{"model": "image flow-matching model", "dataset": "microscope photos of single blood and bone marrow cells", "train_examples": 97085, "image_size": 64, "horizontal_flip": true, "conditioning": "none", "arch": "dit", "objective": "flow_matching", "cond_dim": 128, "logit_normal_time": true, "norm": "layernorm_no_bias", "hidden_act": "gelu", "mlp_ratio": 3, "head_dim": 16, "fused_qkv": false, "qk_norm": false, "inner_norm": false, "kv_group_size": 2, "patch_size": [8, 8], "layers": 10, "width": 320, "positions": "relative_bias", "optimizer": "adamw", "learning_rate": 0.00091, "beta1": 0.8, "beta2": 0.999, "eps": 1e-08, "max_steps": 8000, "batch_size": 256, "epochs": 21.1, "lr_schedule": "linear", "final_lr_fraction": 0.01, "warmup_steps": 240, "weight_decay": 0.5}
Rows from block 3, named by matrix and row number. Each number is 128 + 32 x the weight over its row's rms, rounded and kept within 0 to 255. All counts start at 0. After the name is the row's rms in percent of the matrix's.
# proj: attention output (model.blocks.3.attn.proj.weight, 320x320), inputs 107-213
proj.128 067 [113 109 116 147 104 171 165 145 166 147 121 146 141 115 111 137 167 127 112 144  52 123 123 137 118 144 127 102 133 124 112 124 127 125 174 124 143 105 133 147 130 103 152 166  99 141 126 126 110 165 112 149 122 128 160  92 150 153 102  73 124 120 131  87 119 143  99 127 154 189 139 122 129 139 103 122 130 180 147 129 175 141 177  94 102 162  68 136 167 132 171 119 103 161 105 152 169 118 141 130  93  70 110 103 112  80 132]
proj.129 216 [136 132 127 103 128 124 123 100 130 128 142 147 151 154 107 146 117 120 131 123 126 123 105 112 110 145 143 120 125 109 125 125 123 142 126 173 122 115 121 146 132 120 120  95 138 126  98 119 127 146 112 129 130 121  66 141 121  77 137 146 130 116 132 147 121 101 133 163 123 168  79 140  85 135 132 114 118 124 132 152 137 150 135 116 124 167 120 144 138 114  78 112 167  72 163 153 141 136 144  97 167 133 108 115 114 152 139]
proj.130 079 [142 153 135  90 148  98 171 145 135 184 159 160 142 140 119 102  86 154  94 112 118 139  98 147 110 126 135 146 131 111 162 113 130 111 114 190 156 140 121 139 135 122 119 101 127 138 127 143 161 120 147 126 128  21 166 162 144 138 170 118 170 108 130 207  88 169 163 134  96   1 103 163 110  74 154  82 165 124 193 201 119 133 143  92 140 144 169 152 122 169  42  95  79  93 122  89 125 200 142  84 121 100 155  97 115 173 136]
proj.131 067 [145 125 107 175 120 138 172 123 131  84  94  81  92 107 111 136 136 129  90 140  98 139 131 113 103 154 135  96 154 126  92 140  82 109 161  62 109 141 115 106 144 114 128 171 141 111 122 111 130 141 113 121 103 232 149 165 120 114  78 138  73 131 104  90 152 115 105 124 130  65 146   6 141 126 156  45 103 141 177  92 190 106 113 117  85  82  79 114 100 114 118 121 127 101 118 165 133 152  97 154 108 159 134  74 115 159  98]
proj.132 066 [123 110 151 171 137 148 154 161 150 182 120 117 163 104 104 100 120  95 128 120 139 137 103 147 119 125 125 116 145 108 124 115 126 167 131 118 123 112 106 162 138 124 133 171 116 128 112 128 137 113  99 116 110  91 152 161 156 126 183 114 121 140 130  97 152 143 169 107 156  93 216  42 154  33 155   0 178 178 250 157 107 153  71 120  64  99 146 175  95 125 144 154 209 128 123 113 139  86  90  64 125 163  33 141 114  41 119]
proj.133 077 [115 144  43 130 107 167 105  97 193  87  95 129 140 123 175 176 120 123  83  73 103 126 138 128 148 107 128  37 103 131 132 151 155 162 152 144 122 125 156 123 133 124 106 145 125 131 120 133 144 117 133 133 169 106 172  93 153 164 127  69 137 157 117 151 117 165  89 138 138 166 108 118 126 119  72 119 149 138 175 134 142 113 105 107  83 106 120 138 134 132 126 118 150 115 153 116 122  79 168 116 115 107 180 158 156  89  86]
proj.134 081 [130 142 155 129 150 106 113 160 167 135 138 129 148 139  82 128 105 168 109 157 136 134  89 132 121 139 125 163 142 127 153 149 122  79 106 168 137 157 127 128 119 144 122 149 132 137 116 133 109 133 178 111 137  38 138 136 124 126 165 172 184 104 106 223  96 158 172 106 102  73 115 163 120 138 130 144 155 146 115 119 116 120 149  83 139 144 165 142 114 164  72 120  97  74 152 119 116 191 169  91 144  72 151  61 103 209 158]
proj.135 075 [ 88 109 122 114 151 130 154 163 150 111 123 125  88 143 103 113 136 141 142 112 129 140 140 158 133 106 132 182 122 132 142 119 132 136  95 125 162 133 106 116 119 139 127 135 131 113 173 143 126 128 131 139 136 141 127  81 113 142 115 109 151 155 115  63 129 126 159 111 165 174  40 197  68  78  97 255 118  69  79  65 194 136 137 120 158 182 153 127 143 155 166 143 236 109  88 153 171 150 131  73 148 135 100  89  99 123 163]
proj.136 089 [109 120 127  87 129 106 132 139 117 125 142 150 167 104  98 131 123 157 129 146 139 129 124 140 132 116 105 199 150 141 195 120 147 121  78 172 145 172 109 138  93 157 146 114 110 112 159 174 111  83 174 127 118 112 137 124 105 197 144 148 130 127 117 149 119 131 166 103 126  76 154 179 114 134  88 179 169 134 148 146 108 128 117 117 139 169 106 128  90 170  68  99 118  98 174 151 136 200 119 123 116 131 113  70  52 163 174]
proj.137 061 [143 165 187 174  71 143 142 142 136 105 113 168 130 141  92 165  98 140 132 156 133 128 126 115 149 114 137 147 134 125 164 130 117 112 106 109 120 120 148 131 120 121 116 131 105 139 111 150 138 145 156 125 132 118 184  57 148 182 164  62 153 127 110 122  14 184 140 122 103  98 116 146  89 182 172 137 148 209 204 159 102 104 121 101  98 164 104 118 119 165  79 137 136 158 197 156 104 173 226 167 114  97 116 121 108 138 119]
proj.138 061 [127 116 178 151 102 149 150 123  99 142  90 128 132 113 121 152 148 144 167 114 136 145  98 128 112 147 171 157 116  75 139 143  79 168 103 120  97 164 123 122 109 142 167 134 131  92 142 145  88 129 118 144 103 103 182 119 135 124  96  63  76 133 177 121 146 104 157 152 115  38 188 140 142 139 142 199 162 143 102 209  83 130 186 131 169 100 144 116 110 105 118 138  78 185 130 124  91 112 100 122 121 155 151  75  80  75 189]
proj.139 100 [180 150 133  75  77 140 126 191 103 111 148 114 110 123 121 125 133 114 181 148  80 142 110 133 131 136 136 134 125 135 114 114 143 147 153  91 163 137 137 121 123 136 151 112 110 131 116 120 133 141 129 112 148 145 160 146 138 119 108 126 137  81  93 115 152 130 142 151 137 125 123 165 101 101 144 138 173 133 153 137 177  98 169 112 109 143 156 134 114 170 156 126 151 134  83 137  97 131  79 135 128 100 120  92 107 165 152]
proj.140 082 [109 158 175 153 161 125  93 152 171 133  93 151 113 159 144 175 161 119 118 105 163 122 135 123 151 118 141  90 120 107 138 127 111 104 137 123 126 111 167 162 131 120 132 141  96 121 115 113 125 167 119 133 103 204  62 122  96  48  97  67 167 111  86 175  95 102 120 134 112 145 128  18 141 237 210 107 105 169 102 199 184 126 157 126  59 155  44 134 131 108 113 147 181 126 147 146 122 188 168 224 169  81 147 161 158 130 160]
proj.141 093 [180 104  97 121  75 115 126 148 106 130 188 124  74 107 131 101 126 119 130 164 103 105 156  92 159 118  96 101 135 162 109 105 192 105 106 135 129 120 160 121 175  95  79  83 137 162 113  96 149 138 158  61 150 147  94 148 150 148 147 120 118 143  98  94 120 132 122 149 115 199  64 172 139 152 131  92  77 126 133 112 160 189 134 155 122 201 126 165 166 163 178 105 161  86  98 174 153 120 152  93 125 127 102 160 170  89 116]
proj.142 075 [110 132 167 167 125 135 192 136 141  69 118 129 180 140 109 125 124 123 147 155 101 114 139 131 112 137 134 108 117 130 139 167 129 145 166 145 111 112 157 143 120 123 123 162 119 110 137 111 106 121 115 136 118 170 131 202 131 125 118 163 124 135 166 125 179 102  93 137  62  44 193   2 177 149 149  38 108 143 154 168 172 125 158 152 144 156 126 129 130 110 143 153  90 121 127 172 115  78 115 179 154 153 118 175 135 130 155]
proj.143 086 [ 98 138 143 137 125 185 108  97 162 115 112 101 121 133 152 165 179  74  65  45 105 118 127 136  96 120 142  98 133 112  73 143 113 164 134 138 108 118 126 105 113 131 123 191 155 135  87  96 118 171 121 165 114  44 161 150 154 123 137  61 162 106 172 173  78 161 131 103 115 183 203  82 121 118  85 152 174 185  75  62  58  83 152  88 178 145 104 136 110 180  97 103 169 132  96 117 148 139 100 154 160 114  77 140 133 128 117]
proj.144 089 [ 61 163 114  68 155  98 134 149 104 126 176 124 128 120 128 143 113 201 144  90  99 112  95 150 127 129 101 160 142 109 150 119 122 118 116 130 137 125 129 140  99 142 114 128 145 104 142 141 112 145 152 115 117 153 143 122 120  95 123 138 150 140 135 202 116 150 133 135  90  78 176 131 107 189 144 134 154 144 167 144  72 128 150 137 109 103 133 104  93 169  74  81  83  59  53 132  89 191 128 139 137 108 151  50  96 190 144]
proj.145 072 [109  88 154 148 119 150  97  84 135 140 112 117 112  82 142 125 127  67 101 121 144 143 109 163 125 134 135 109 136 130  99 139 128 123 124 112 144 107 146 132 149 122 131 144 130 147 118 112 133 161 126 140 143 188 151 152 129 112 122  75 132 143 163  79  84 114 201 126 146 209 105 127 136  46 146 126 171 100  94  92 186 120 196  89 166 116 145 138 188 193 124 180 132 118 102 195 156 107 152 116 165 110 131 133 139  84 117]
proj.146 059 [119 144  90 113 145 105 145 157 100 170 181 107 107  75 131 124 139 128 106 139 111 117 175  74 121 110 126  72 114 157  90 109 166 149 133 122 126 130 142  88 137  99 116 139  98 138 105 128 120 141 132 112 141 129 145 159 155 188 178 128 161 106  64 121 152 127 145 132  87 119 124 124 136  59 181  55 158 109 178  30 203 125 184 103  93  84  94 122  80 201 143  93 108 144 144 118 127  56 118  26 107 103  87  96 139  71  82]
proj.147 083 [119 103 124 132 105 154  93 108 110  69  67 108 152 140 143 187 109 104 106 125 125 121 123 110 145 116 107 135 163 117 105 127 120  68  97  88 115 139 130 152 149 126 122 142 154 127 127 105 125 161 126  74 114 107 120 133 106  63 121  80 107 122  79 104 107 119 112 131 140 146 117 238  84 122  87 168  99 117  61 132  78  53 163  71 148 151  95 100  92 152  79 150 103 119 198 144  95 125 137 140 134 175 121 144 113 170 123]
proj.148 074 [138 138  80  77 117 109 123 148 112 159 131  80 128  82 136 140 116 147 138 125 100 144 135 188 124 138 132 107 139 123 132 128 151 160 154 160 138 119 145 129 136 126 126 114  94 129 111 121 146 121 118 135 105 142 147 153 114 169 178 112 153 163 143 114  88 159 108 109 122 243 215  83 148 139  70  79 162 146  86  79 101 178 233 137 111  97 200 163 122 124 139 125 136 106 105 106 166  89  67 138 140 124 137 107  97 117 111]
proj.149 087 [158 158 143 131 134 130 101 153 177 119 190 137 117 134 130 128 117 140 107 118 140 121 127 165 135 132 139 128  94 164 136 112 147 135 150  85 139 119 114 138 155 125 141 147 112 144 127 127 164 152  87 145 155 140  98 151 104 117 172 149 120 135 135 131 144 169 145 117  92 242 160 137 178 154 127 135  88 114  43  92  63 162 218 154 163 124 207 152  92 125 185 132 127 140 139  88 148 105 167 106 133 134 168 141 151 187 113]
proj.150 075 [132 154 100 160 132 132 213 174 146 166  88 110 119 112 154 153 150 141 128 133  92 140 117  96 141 128 133  96 135 136  64 130 119 107 136  97 140 123 127 116 149 116 135 113 165 116 105 112 109 216 172  48 104 110 105 118 138  93 101 120 138 126 133 132 165 136 106 139 133 133 130  76 137  58  89 177 169 165 113  66 121 170 163 144 124 133 161 122 106 174 154  73 185 115 142 121  87 104 172  54 151 145 143  91  96 170 158]
proj.151 168 [145 108 152 135 110  81 128 163 142 150  65 159  91 153 155 102 145 131 105 118  56 141 159 156 124 133 130 123 108 123 135 139 119 147 108 141 104  93 160 117 116 125 125 136 104 132 129 122 116 125  90 162 125 134 120 104 106  84 129  91 136 148 119 166  95 102 133 167  96 139 118 146 124 132 133  79 150 117 131 113 111 153 149 142  72 112  63 199 172  92  77 171 138  34 129 209 175  80 107  98 152 137  68 137 142 121 135]
proj.152 088 [111 139 153 120 140 208 127  83 140 121  94 129 159 173 148 151 188  94 173  86  99 107 127 136 113 124 126 113 160 159  83  99 117 169 110 122 160 114 112 118  83 136 146 158 126 102 107 142 119 124  75 182 119 152 149 108 135 122  94 125 119 119 145 128 133 111 119 136 147 170 120 105 118  40 140 129 171 120  34 105 195  83 102 119 104 163 118 100 127 120  85 111 124 136 153 151 124 171 177 171 103 117 155 135 151 109 122]
proj.153 096 [122 118 132 221 117 101 130 100 102 177 125  98 137  54 113 106 112 143 148 151 106 150 150 139 128 137 130 145 125 126 127 127 129 155 143 143 141 122 148 136 112 126 130 111 102 131 128 132 137 141 136 136 109 213 135  93 145 161 127 131 101 167 145  54 169 140  89 133 120 154 122  35 176 132 141 168 117  79 148  94 197 216  77 212 117 159 118 148 185  88 161 107 203 196 131 133 176 157 149  88 120  88 106 148 102  78 114]
proj.154 072 [128 140 167 144 121  97 135 141 118 129 192 156 155 121 123 121 135 120 169 174 120 128 112  97 121 121 136 134 126 155 151 137 117 147 109 134 119 156 132 124 138 139 139 150 152 131 140 146 113  98 150 108 131  85 165  91 139 186 144 122 136 144 113 166  99 132 108 146 108 161  19 189  89  91 127 220 109 137  97  57 245 196  76 113 113 178 122 139 145 132 118  52  80 153 126 144 104 178 112 138 151  93 113  68 100 150 154]
proj.155 089 [119 105 137 106  98 109 116 139 121 156  92 128 137  96 128  72 125 129 174 115  86 129 135 156 120 112 109  92 126 118 130 127 128 122 170  87 139 133 117 162 115 131 145 147  72 114 136 124 121  97 111 148 123 120 113 121 106  79 110  90 187 133 135 208 118 141 146 136 115 255 147 121 134  68 101 145 135 143  63 186 200 159 178 156 248 117  71 110 116 114 149 162 154  53  48 116 123 172  88  46 124 137 112  87 149  95 131]
proj.156 069 [102 129  92 121 147 117 136 123 235 121 113 147 109 164 128 121  96 117  46  88 176 124 129 141 144 118 118 130 128 120 123 108 121  97 134 118 161 127 122 151 109 137 133 117  82 110 127 134 121  96 101 160 115  97 139 130 139 132 144  57 146 162 173 149 139 170 105 135  98 117 146 159 159 215 133  63 168 108 201 215 195 114  91 178  98  98 119 189 102 151  71 158 128  97 170 117 170 158 105 157 187 116 169 164 187 127 155]
proj.157 075 [128 138 107 102 124 126 130 124 152 180 205 139  81 122  89 104  98 136 146 161 132 129 146 135 142 141  84 141 124 158 161 113 183 146  94 208 161 161 115  63 109 147 119  88 141 143 152 147 151 115 131 147 125 160 161  84 151 187 155 126 166 149  89  84  40 122 132 109 167 116 118 168 115  90 106 195  88  41  96  55 128 114 119 120 134 134 163 141 123 159 136 108 139 146 101  90 157  89 133 133 128 108 154  90  96 156 123]
proj.158 094 [133 103 152 136 149 111 177 150 102  99 143 152 133  81 134 111 107 145 129 125 163 142 124 106 124 117 134 157 131 118 189 129 107  60  81 123  99 139 131 153 119 134 126 133 147 137 147 108 101 152 163 106 126 130  88 135 121 172 124  99 125 120 172 160 113 131 160 131 119 106 118 185 112 135 162 201 160  75 135 170 166  80  67 126  89 140 113  86 114 117 115 121 124 106 113 121  95 207 166 138  47 142 149  52  52 165 132]
proj.159 117 [137 127 178 147 102 168  90 118 140 136 110  61 168 129 112 103 117 134 146 137 107 123  95 135 161 123 130 122 125 159 151 114 167 150 110 170 113 133 102 166 128 130 110 161 114 123 107 131 124 121 128 128 131  62 157 101 136 180 141  84 150 121 109 167 127 153 185 138 140 155 193 161 135 149 105  86 187 181 145 181  37  34 193  77 144 169 110 140 156 116 101 145  63 111 129 176 111 152 111 143 184 115  97 147 141 106 166]
proj.160 095 [168 130 159 132  96 119 144 147 101 146 176  99 132 118 106 140 122 133 142 198 138 131 124 123 133 106 120 159  96 136 191 142 142  82  88 128 118 145 136 131 137 131 126  83 118 120 153 136 138 132 176 109 124  77 111 146 138 103 118 127 142  97 124 163 124 122 170 113 109 127 178 164 149 122  84 118 105 132  90 223  73 137 159 109 134 149 119 132 145 185  95 126 107 135 144 149 139  99 103 137 148 139 135 116  73 171 165]
proj.161 077 [ 63 178 162 139 123 170 130 151 155 131  62 176 117 176 157 149  99 138 117 119 121 105 150 134 136  98 110 125 126 150 153 132 148 130 160 134 162 125 152 130 114 139 119 158 133 119 112 128 136 114 130 113 133 124 154 132 140 107 131 216 117 102 109  99 133 145 141 136 104   2 171 169 149 198 153 132  71 135 230 169  39 116  95 162  48 136 136 119  98 165 111  77 117 139 126 139 111  90 158 131 135 120 131 124 130 136 133]
proj.162 168 [145 153 126  94 126  97 139 154 101 158 120 112 115 103 122 114 164 136 166 159  93 145 163 158 117 140 135 143 147 118 127 132 130 162 114 185 112 125 145  79 135 117 102 115 169 129 106 107 144  92 129 123 153 158 144 124 157 130  91 142 163 132 120  65 149 119 129 133 105 101 153 105 126  72  41  79 143 186 113 126 115 199 139 168 255 162 163 185 119 159 122 157 112 139 112 144 152 136 110 107 196 134  74 117 108  83 124]
proj.163 096 [157 128 113 124 107 113 166 109 127 124 123 119 113 107 100 111 150 189 111 134 146 130 126 154 123 133 130  89 101 103 159 154 134 147 144 147  92 109 164 111 141 118 103  59 138 149 118 110 168 162 163 114 128 106 168 115 143 140 109 125 130 110 162 109 161 131 103 117 130 100  82 112 117 128  93 198 113  71 255  97 211 189  21 174 150 167 178 198 137 147 123 113 141 138 161 162 177 111 166 186 152 132 116 150  83  86 147]
proj.164 157 [ 89 161 160 102  81 179 120 129 127  90 146 126 146  97 144 118 132 131 173 143 123 138 139 120 114 143 128 179 119 127 165 134 119 130 131 154 136 137 152 130 114 131 129 140 106 125 136 134 128 146 130 143 129 149 137 103 101 181  92 166  79 159 109 121 150  90 127 110 164  74 156 108 126  96 117 192 200 123 176 155 134  67 155  89 143 138 101 106 157 134  95 111 206 152 151 174  88 126 171 217 172  61  87 130  84 123 160]
proj.165 163 [130 136 117  97 104 128 118 148 137 142  94 144 114 140 136 123 175 127  82  88  91 146 156 147 134 128 130 173 125 136 146 123 112 110 131  93 139 114 135 137 150 116 127 120 143 143 128 111 131 124 139 113 142  98 131 164 110 165 168 143 141 141 169 134 175 131 144 109 106 114 171 220 133 166 124 154  55 112 107 160  79 180 157 162 160 118 141 138 154 144 135 134 137 155 141 108 135 120 155 105  91  79 168  85  80 196 169]
proj.166 085 [110 142  92 137 122  94 171 122 130 117 121 102 140  82  85 104 126 147 114 172 124 145 125 158 130 123 142 124 125 104 124 133 110 110 108 155 111 112 158 149 150  84 104 156 167 130 115  98 107 195 124 102 134 106 105 177 122 132 113 171 152 115 159 110 137 111 165 107 119 156 138 141 174 142  76 105 156 120  83  60 124  97 141 157  85 154 124 152 165  94  99 110  93 123 135 107 143 124 148 106  91 109 106  41 134 171 114]
proj.167 094 [ 89 142 100 155 168 129  85 153 164 109 108 137 121 170 154 175 102 144 110 130 141 109 112 107 157 107 122  87 128 151  69 123 136  63 151  80 156 124 137 134 179  91 101 189 177 178 100  96 140 182 166  89 178 145 114 113 130 140 116 121 151 139 121 106 112 180 128 130 132 223  54 155 129  26 123  48  85 101 108  60 186  48 141 125  86 120 125 149 144 142 200  87 153 162 158 106 103 163 110 137  94 130 212 139  99 197  68]
proj.168 068 [147 150  93 163 111 146 112 104 176 139 106 125  74 103 112 115 172 133 139 152  95 133 162 130 117 130 150 102 146 139 101 117 130 139 125 120 128 121 123 147 156  93 110 115 156 152  87 133 114 141 156 123 146 164 161 191 155 154 139  50 101 141 159  30 152 123  74 142 128 111  74 130  77  72 199 119 109 173 183 102 156  57  79  93 120 140 132 122 116 170 141  96 116 139 199 143 160  88 137  51 106 149 148 115 110 107  97]
proj.169 079 [ 96 117 122 128 184 142  66 133 116 109  87 151 141 103 143 159 139 142 119 122  81 116 146 142 147 130 107 125 132 135  97 141 138  95 111 122 121 142 115 126  84 138 128 114 121 117 139 144 107 115  96 163 116 139 157 101 109 143 125 135 118 185  94 153 108 118 123 130 113 145 175 172  84 130 123 176 158 179  87 156 144 169   0 162 147 149 120  77 166 128  54 126 121 165 157 140 126 134 108  97 146 166 143 121 169 146 100]
proj.170 075 [138 131  88  75 181 109 145 155 153 116  87 170 132 142 130 133 114 135  67  80 123 128 137 131 126 100 115 136 123 153 160  99 155 162 142 132 159 132 113 134 107 129 138  63  99 134 136 140 129 106  98 172 114  77 119 118 108 175 150  67 145 168 171 196 120 223 113 101 105 175 137 204 120 144 136  43 111  85 130 161 116 102 105 126 148 112 145 154  88 120  99 128 179 148 127 122 119 242 163 182 163 113 249 147 122 191 112]
proj.171 086 [ 94 113 149 147 127 156 126 111 131  90  75 125 121 163 179 155 146 100 121 114 153 116 144  93 130 124 163  96 112 119 109 140 131  79 129  88 132 128 120 138 121 127 141 123 118 104 139 143 135 170 131 152 118 153 110 125 125 118  79  92  82 124 125  85 166 156 133 136 141 185 127 141 112  88 103 192  93 150 118 123 184 115 113 134 171 108 142 101 130 156 169 208 136 163 101 132 141 102 113 100 164 222 147 171 163  67 116]
proj.172 092 [132 188 114 118  98 134 114 157 189  97 185 139 135  50 142 125 117 138 117 153 134 102 127 122 148 121 142 114 102 145 135 108 146 113 106 145 122 165 122 160 137 125 106 104 137 140 140 117 139 151 157  90 146 144 145 123 166 178 131 154 102  71 106 107 135 119 115 139 139  48 116  49 121 130 184 125 144 185 212  86  85 115 114 137 110 173  89  97 134 164  99  80 109 160 100 109 109 155 149  93  97 101  81 111 138 116 113]
proj.173 187 [118 156 134 149  83  65 141 136 146 110 143 152  95 101 133 126  48 136 113 191 168 116 133 101 127 132 120 152 154 109 115 117 116  98 126 111 126 148 122 158 111 139 145 170 119 115 126 143  98 123 172 117 123 130 112 130 138 144 121 139 106 118 165 101 142 112 153 140 120  89 154  61 120 139 156  84 151 179 124 120 111  93 135 105  88 107  91 134 103 110 127 143 159 154 179 129 132  53 187  92  97 148 133 117 115 116 129]
proj.174 160 [168 140  72 110 126 142  77 168  48 200 181  86 126 117 120 106 127 110 129 173  59 118 146 129 118 147 134 154 142 148  98  97 126 195 150  82 115 151 117  59 103 152 121 118 122 125 157 143 126  68 154 132 140  95 145 139 157 104 158  95 134 160 184 122 140 145 126 123 171 159 162 165 135  53 164 202 118 123 173 151 173  93  81 102 132 148 203 151 121 149 114  98 133 114 149 158 123 152 147 214 153 118 121 138  71 126 123]
proj.175 070 [140 129 121 178 110  89 125 129 137  96 104 145  85 168 122 159 120 147 126 163 132 121 139 142 166 140 123 171 114 127 126 118 101 135 126 127 158 122 145 134 134 146 138  98 149 112 138 105 137 142 114  96  76 203 118 181 121 126 119 199  93 142 124  80 151  87  91 150 118 150 109 169 130 181 132 160  72 139  78 193 121 157 135 162  89 157 169 106 141 113 181 156 150 190  84 127 124  99  60  97 177 179 137 144 123 150 187]
proj.176 062 [169 113 124 128 146 128 119 125 124  94 106 131  89 164 123 137 110 119 100 103 163 128 120  93 134 103  99  79 141 142  92 139 149 101 163 104 133 101 142 147 129 138 142 127 106 143 130 138 146 136 169 132 114 224 107 126 132  78  92 128 107 106 101  88 144  76 140 179 149 234 126 135 108 187  84 203 100 111  76 144 129 112 125 118  72 146 107 145 157 158 194 195 151 131 102 171 158 170 152  66 157 118 146 150 201 167 125]
proj.177 035 [165 113 164 113 122  81  91 189 140 145 107 121 109 114 155 128 140 147 122 128 159 122 125  78  97 139 120 122 106  86 111 132 120 121 149 151 116 120 159 174 154 117 103  73 148  93  98 106 110 154 116  59 133  90 121 110 184 117 122 143 113  94 113 138 117 180 102 100 110 149 135 100 131 103 169 206 104 125 104 152 199 162 160 141 137 121 144 174 103  94 131 154 107 154 102 105 136 157 153 132 112 126 148 154  82 113  82]
proj.178 082 [ 88  65  88 121 165 106 153  97 121 112  98 161 125 116 165  94 104 111  55  23 109 132 137 156 131 133 118 133 153 135 114 130 147 156 169 103 149 131 113 108 132 114 133 138 127 130 132 113 142 120  91 156 149  92 121 119 131 127 141 119 145 141 155  66 207 149 159 125 161  41 145 168  92  62 125  82 196 130 134  61 111  97 162 114 131 148 141 137 133 142 149 137 189 137  73 112 171 123 120  99 109 125 132 115 142  41  87]
proj.179 080 [130 145 141 108 162 125  87 174 132 117 111 127 131 113 197 210 138 147 158 105 142 120 131  94 139 107 129 105 127 130 118  99 128  94 127 138 140 130 116 111 139 126 132 116 139 119 125 138  99 129 146 106 129  55  98 103 129 188 137  56 127 135 139 161 110 126 111 110 132 113 101  99 140 171 151 174  92 102  35 190 160 152  88 130 106 126  99 109 167 108 130 112 126 125 189 140  91 214 204 146  92 135 164  93 104 227 121]
proj.180 103 [ 69 109 119 166  98  96 151  84 167  92 134 141 128 152 119 114 134 126  82 113 154 143 102 139 113 138 153 149 120 102 136 158  91  42 123 129 114 139 133 173 109 132 163 179 109 102 144 134 105 194 131 139 100  93 137 109 119 111 115 122 166 123 138 118 138 120 165 147 124 202  96 255  83  16 133 139 167 185 146 185 167  43 164  76 119 188 109 144 152 178  65 115 133 144 126 138 136 162  55  84 120 109 102 126 127 104 127]
proj.181 072 [132 132 143 127  95 123  45 154  96 141 126 119  97 127 142 107  86 124 123 118 134 111 145 110 151 133 118 133 162 174 146 104 156 104 101 133 133 115 132 109 154 125 115 149 143 130 100 121 123 132 159 110 144 121 149  80 142  67 135 126  62 128 101 136 144  88 146 147 133  65 101 137 116 149 179 121 166 186 158 232 191  88 162  86  94 154  90 105 127 133 114  68 153 146 127 154  84 101 111 105 138 165 119 138 124 161 151]
proj.182 096 [152 152  92 106 144 154 137 104 115 143 151  66 126  80 104 129 138 133 124 123  94 118 152 136 128 162 144  85 108 134 110 121 132 167 170 127 120  98 134 114 150 105 127  75 129 145  84 114 154 124 146 122 145 171 136 109 136 100 133 102 136 125 103 184 155 143 125 109  98 215 142   9 145 148 100  57 141 180 131 104 177 212 136 142 172  86 149 138 107 132 124 129  95  73  90 149 127 119 164 184 139  76 137 103 154 147  94]
proj.183 090 [101 148 187 137 105 154 132 129 175  76 101 155 128 183 122 148 118 119 112 115 130 128 109 147 124 116 112 130 141 119 153 129 111 108 166  89 119 115 117 129 126 121 133 157 133 131 128 118 111 157 159 145 108  63 139 133 120  92 116 149 184 170 138 204  65  78 145 124 123 206 189 127 123 167   3 127  67 107  93 141  34 131 111 138 154 138 130 123  78 153  89 104 107  82 103 108 131 137  97  96 132 120 155 101 135 139 182]
proj.184 064 [108 147 122 137 164 190 108  87  77  67 131 149 116 169 129 158 126 119 118  65 158  95 150 122 126 148 134 109 109 151 141 128 141 160 129 168 125 131 161 129 138  87 137 186 140 148  85 112 110 139 152 123 147 136 108 165 144  80 111  89  48 104 146  97 142 102 113 156 119   0 144 134 125 132 186 151 204 142 164 138  98 122 232 129  97 116 150 134 109 105 119 149 126 158  47 106  93  37 106 177 108 183 129 165 151  86  97]
proj.185 069 [117 147 124 159 131 158 104  93  89 139  65 134 150 119 111 158 109 122 124 165 145 130  92 146 117 114 135 137 128 118 141 156 113 116 140 144 144 136 147 121 126 135 132 136  93 129 137 147 110 105 164 103  96  58 148  69 137  95 115  79  98 126 166 117 188 141  71 142 170 203  65 248  93  80  85 252  97 107  74 155 222 145 212 112 242 133 150  93 152  93 145 136 137 131 115 153 155 145 100  91 127 133 109 126 121 106 129]
proj.186 072 [149 151 121 155  87 150 170 127  87 120 113 108  98  84 105 114 136 159 138 112 101 102 143 108 135 120 120  87 122 122 113 155 158 143 159 167 109 113 140 157 120 118 116 112 132 117  91 113 137 157 132 133 104 139 112  98 140 113 146  91  76  87 174  81 147 158 141 132  90 255 109 139 165   0 104 126 146  86  70   0 172 182 132 115 141 166 105 158 169 139 182 113  83 160 147 139 125 144 218 112 103 129 103 172 169 135 136]
proj.187 080 [120  96 124  94 194 138 129 132 155 104 105 162 118 129 172 149 140  73 133 102 127 126 162 109 143 121 132 107 120 176  86  96 170 157 157 103 161  95 135 105 138 123 122  97 139 142 117 117 181 144 129 142 138 141  97 114 132 124 127 126 109 126  87 104 169 148 142 157 169 140  55 187  98  94 161 125 174 119 169  84 179 105 159 103 171 126 160  99 109 192 164 140 153 125 116 119 140 143 111 127 123 146 124 134 151 137  81]
proj.188 083 [129 200 169 162 132 170  73 136 130 110  88 134 147 164 160 178 169 143  91 115 165 122 131 136 118 126 157  98  76  99 126 149 139 151 124 140 126 130 124 127 126 124 140 149 115 117 112 133  95  87 113 165 143 131 133 169 161 111 148 136 148 111 119 133 102 112  98 132 140 176 170  62 150 110 170 162 142 110 129 123  87 112  91 113 141  85 162 104 103  98 107 144  25 150 106  94  91  93 184 167 113 101 115 133 161 164 128]
proj.189 075 [135 111 134 133 105 151 125 115 122  93  87 102 144 151 130 120 152 145 149 132 115 153 102 123 114 148 136 131 139  97 113 155 120  83 142  90 131 126  75 134 145 122 139 107 150 128 130 139 148 137  82 132  91 148 131 123 126  91 128 131 111 120 117 113 170 123 120 108 118 217 169  99 128  65  89  86  42 137  94  82  83 110  72 141 159 144 121 141 123  78 182 119 170 141 208 153 109  69 141 142 124 146 132 151 140  73 179]
proj.190 063 [153 119  81  83 108 139 140 121 156 107 158 138 111 160 130 156 166 140 102 171 142 119 122 143 112 109 137 121 129 125 115 125 138 160 128 132 108 116 129 137 147 147 135 140 103 110 119 143 121 153  81 146 113 155 144 136 133  45 131 137 142 129 155 163 160 125 115 127 104 120 153  88 126 112  70 120 178 170 106  22 112  88 166 149 162  32 138 105  91  88  89  94 160 146 163 143 105 129  82 107 119 147 152 125 122 150 153]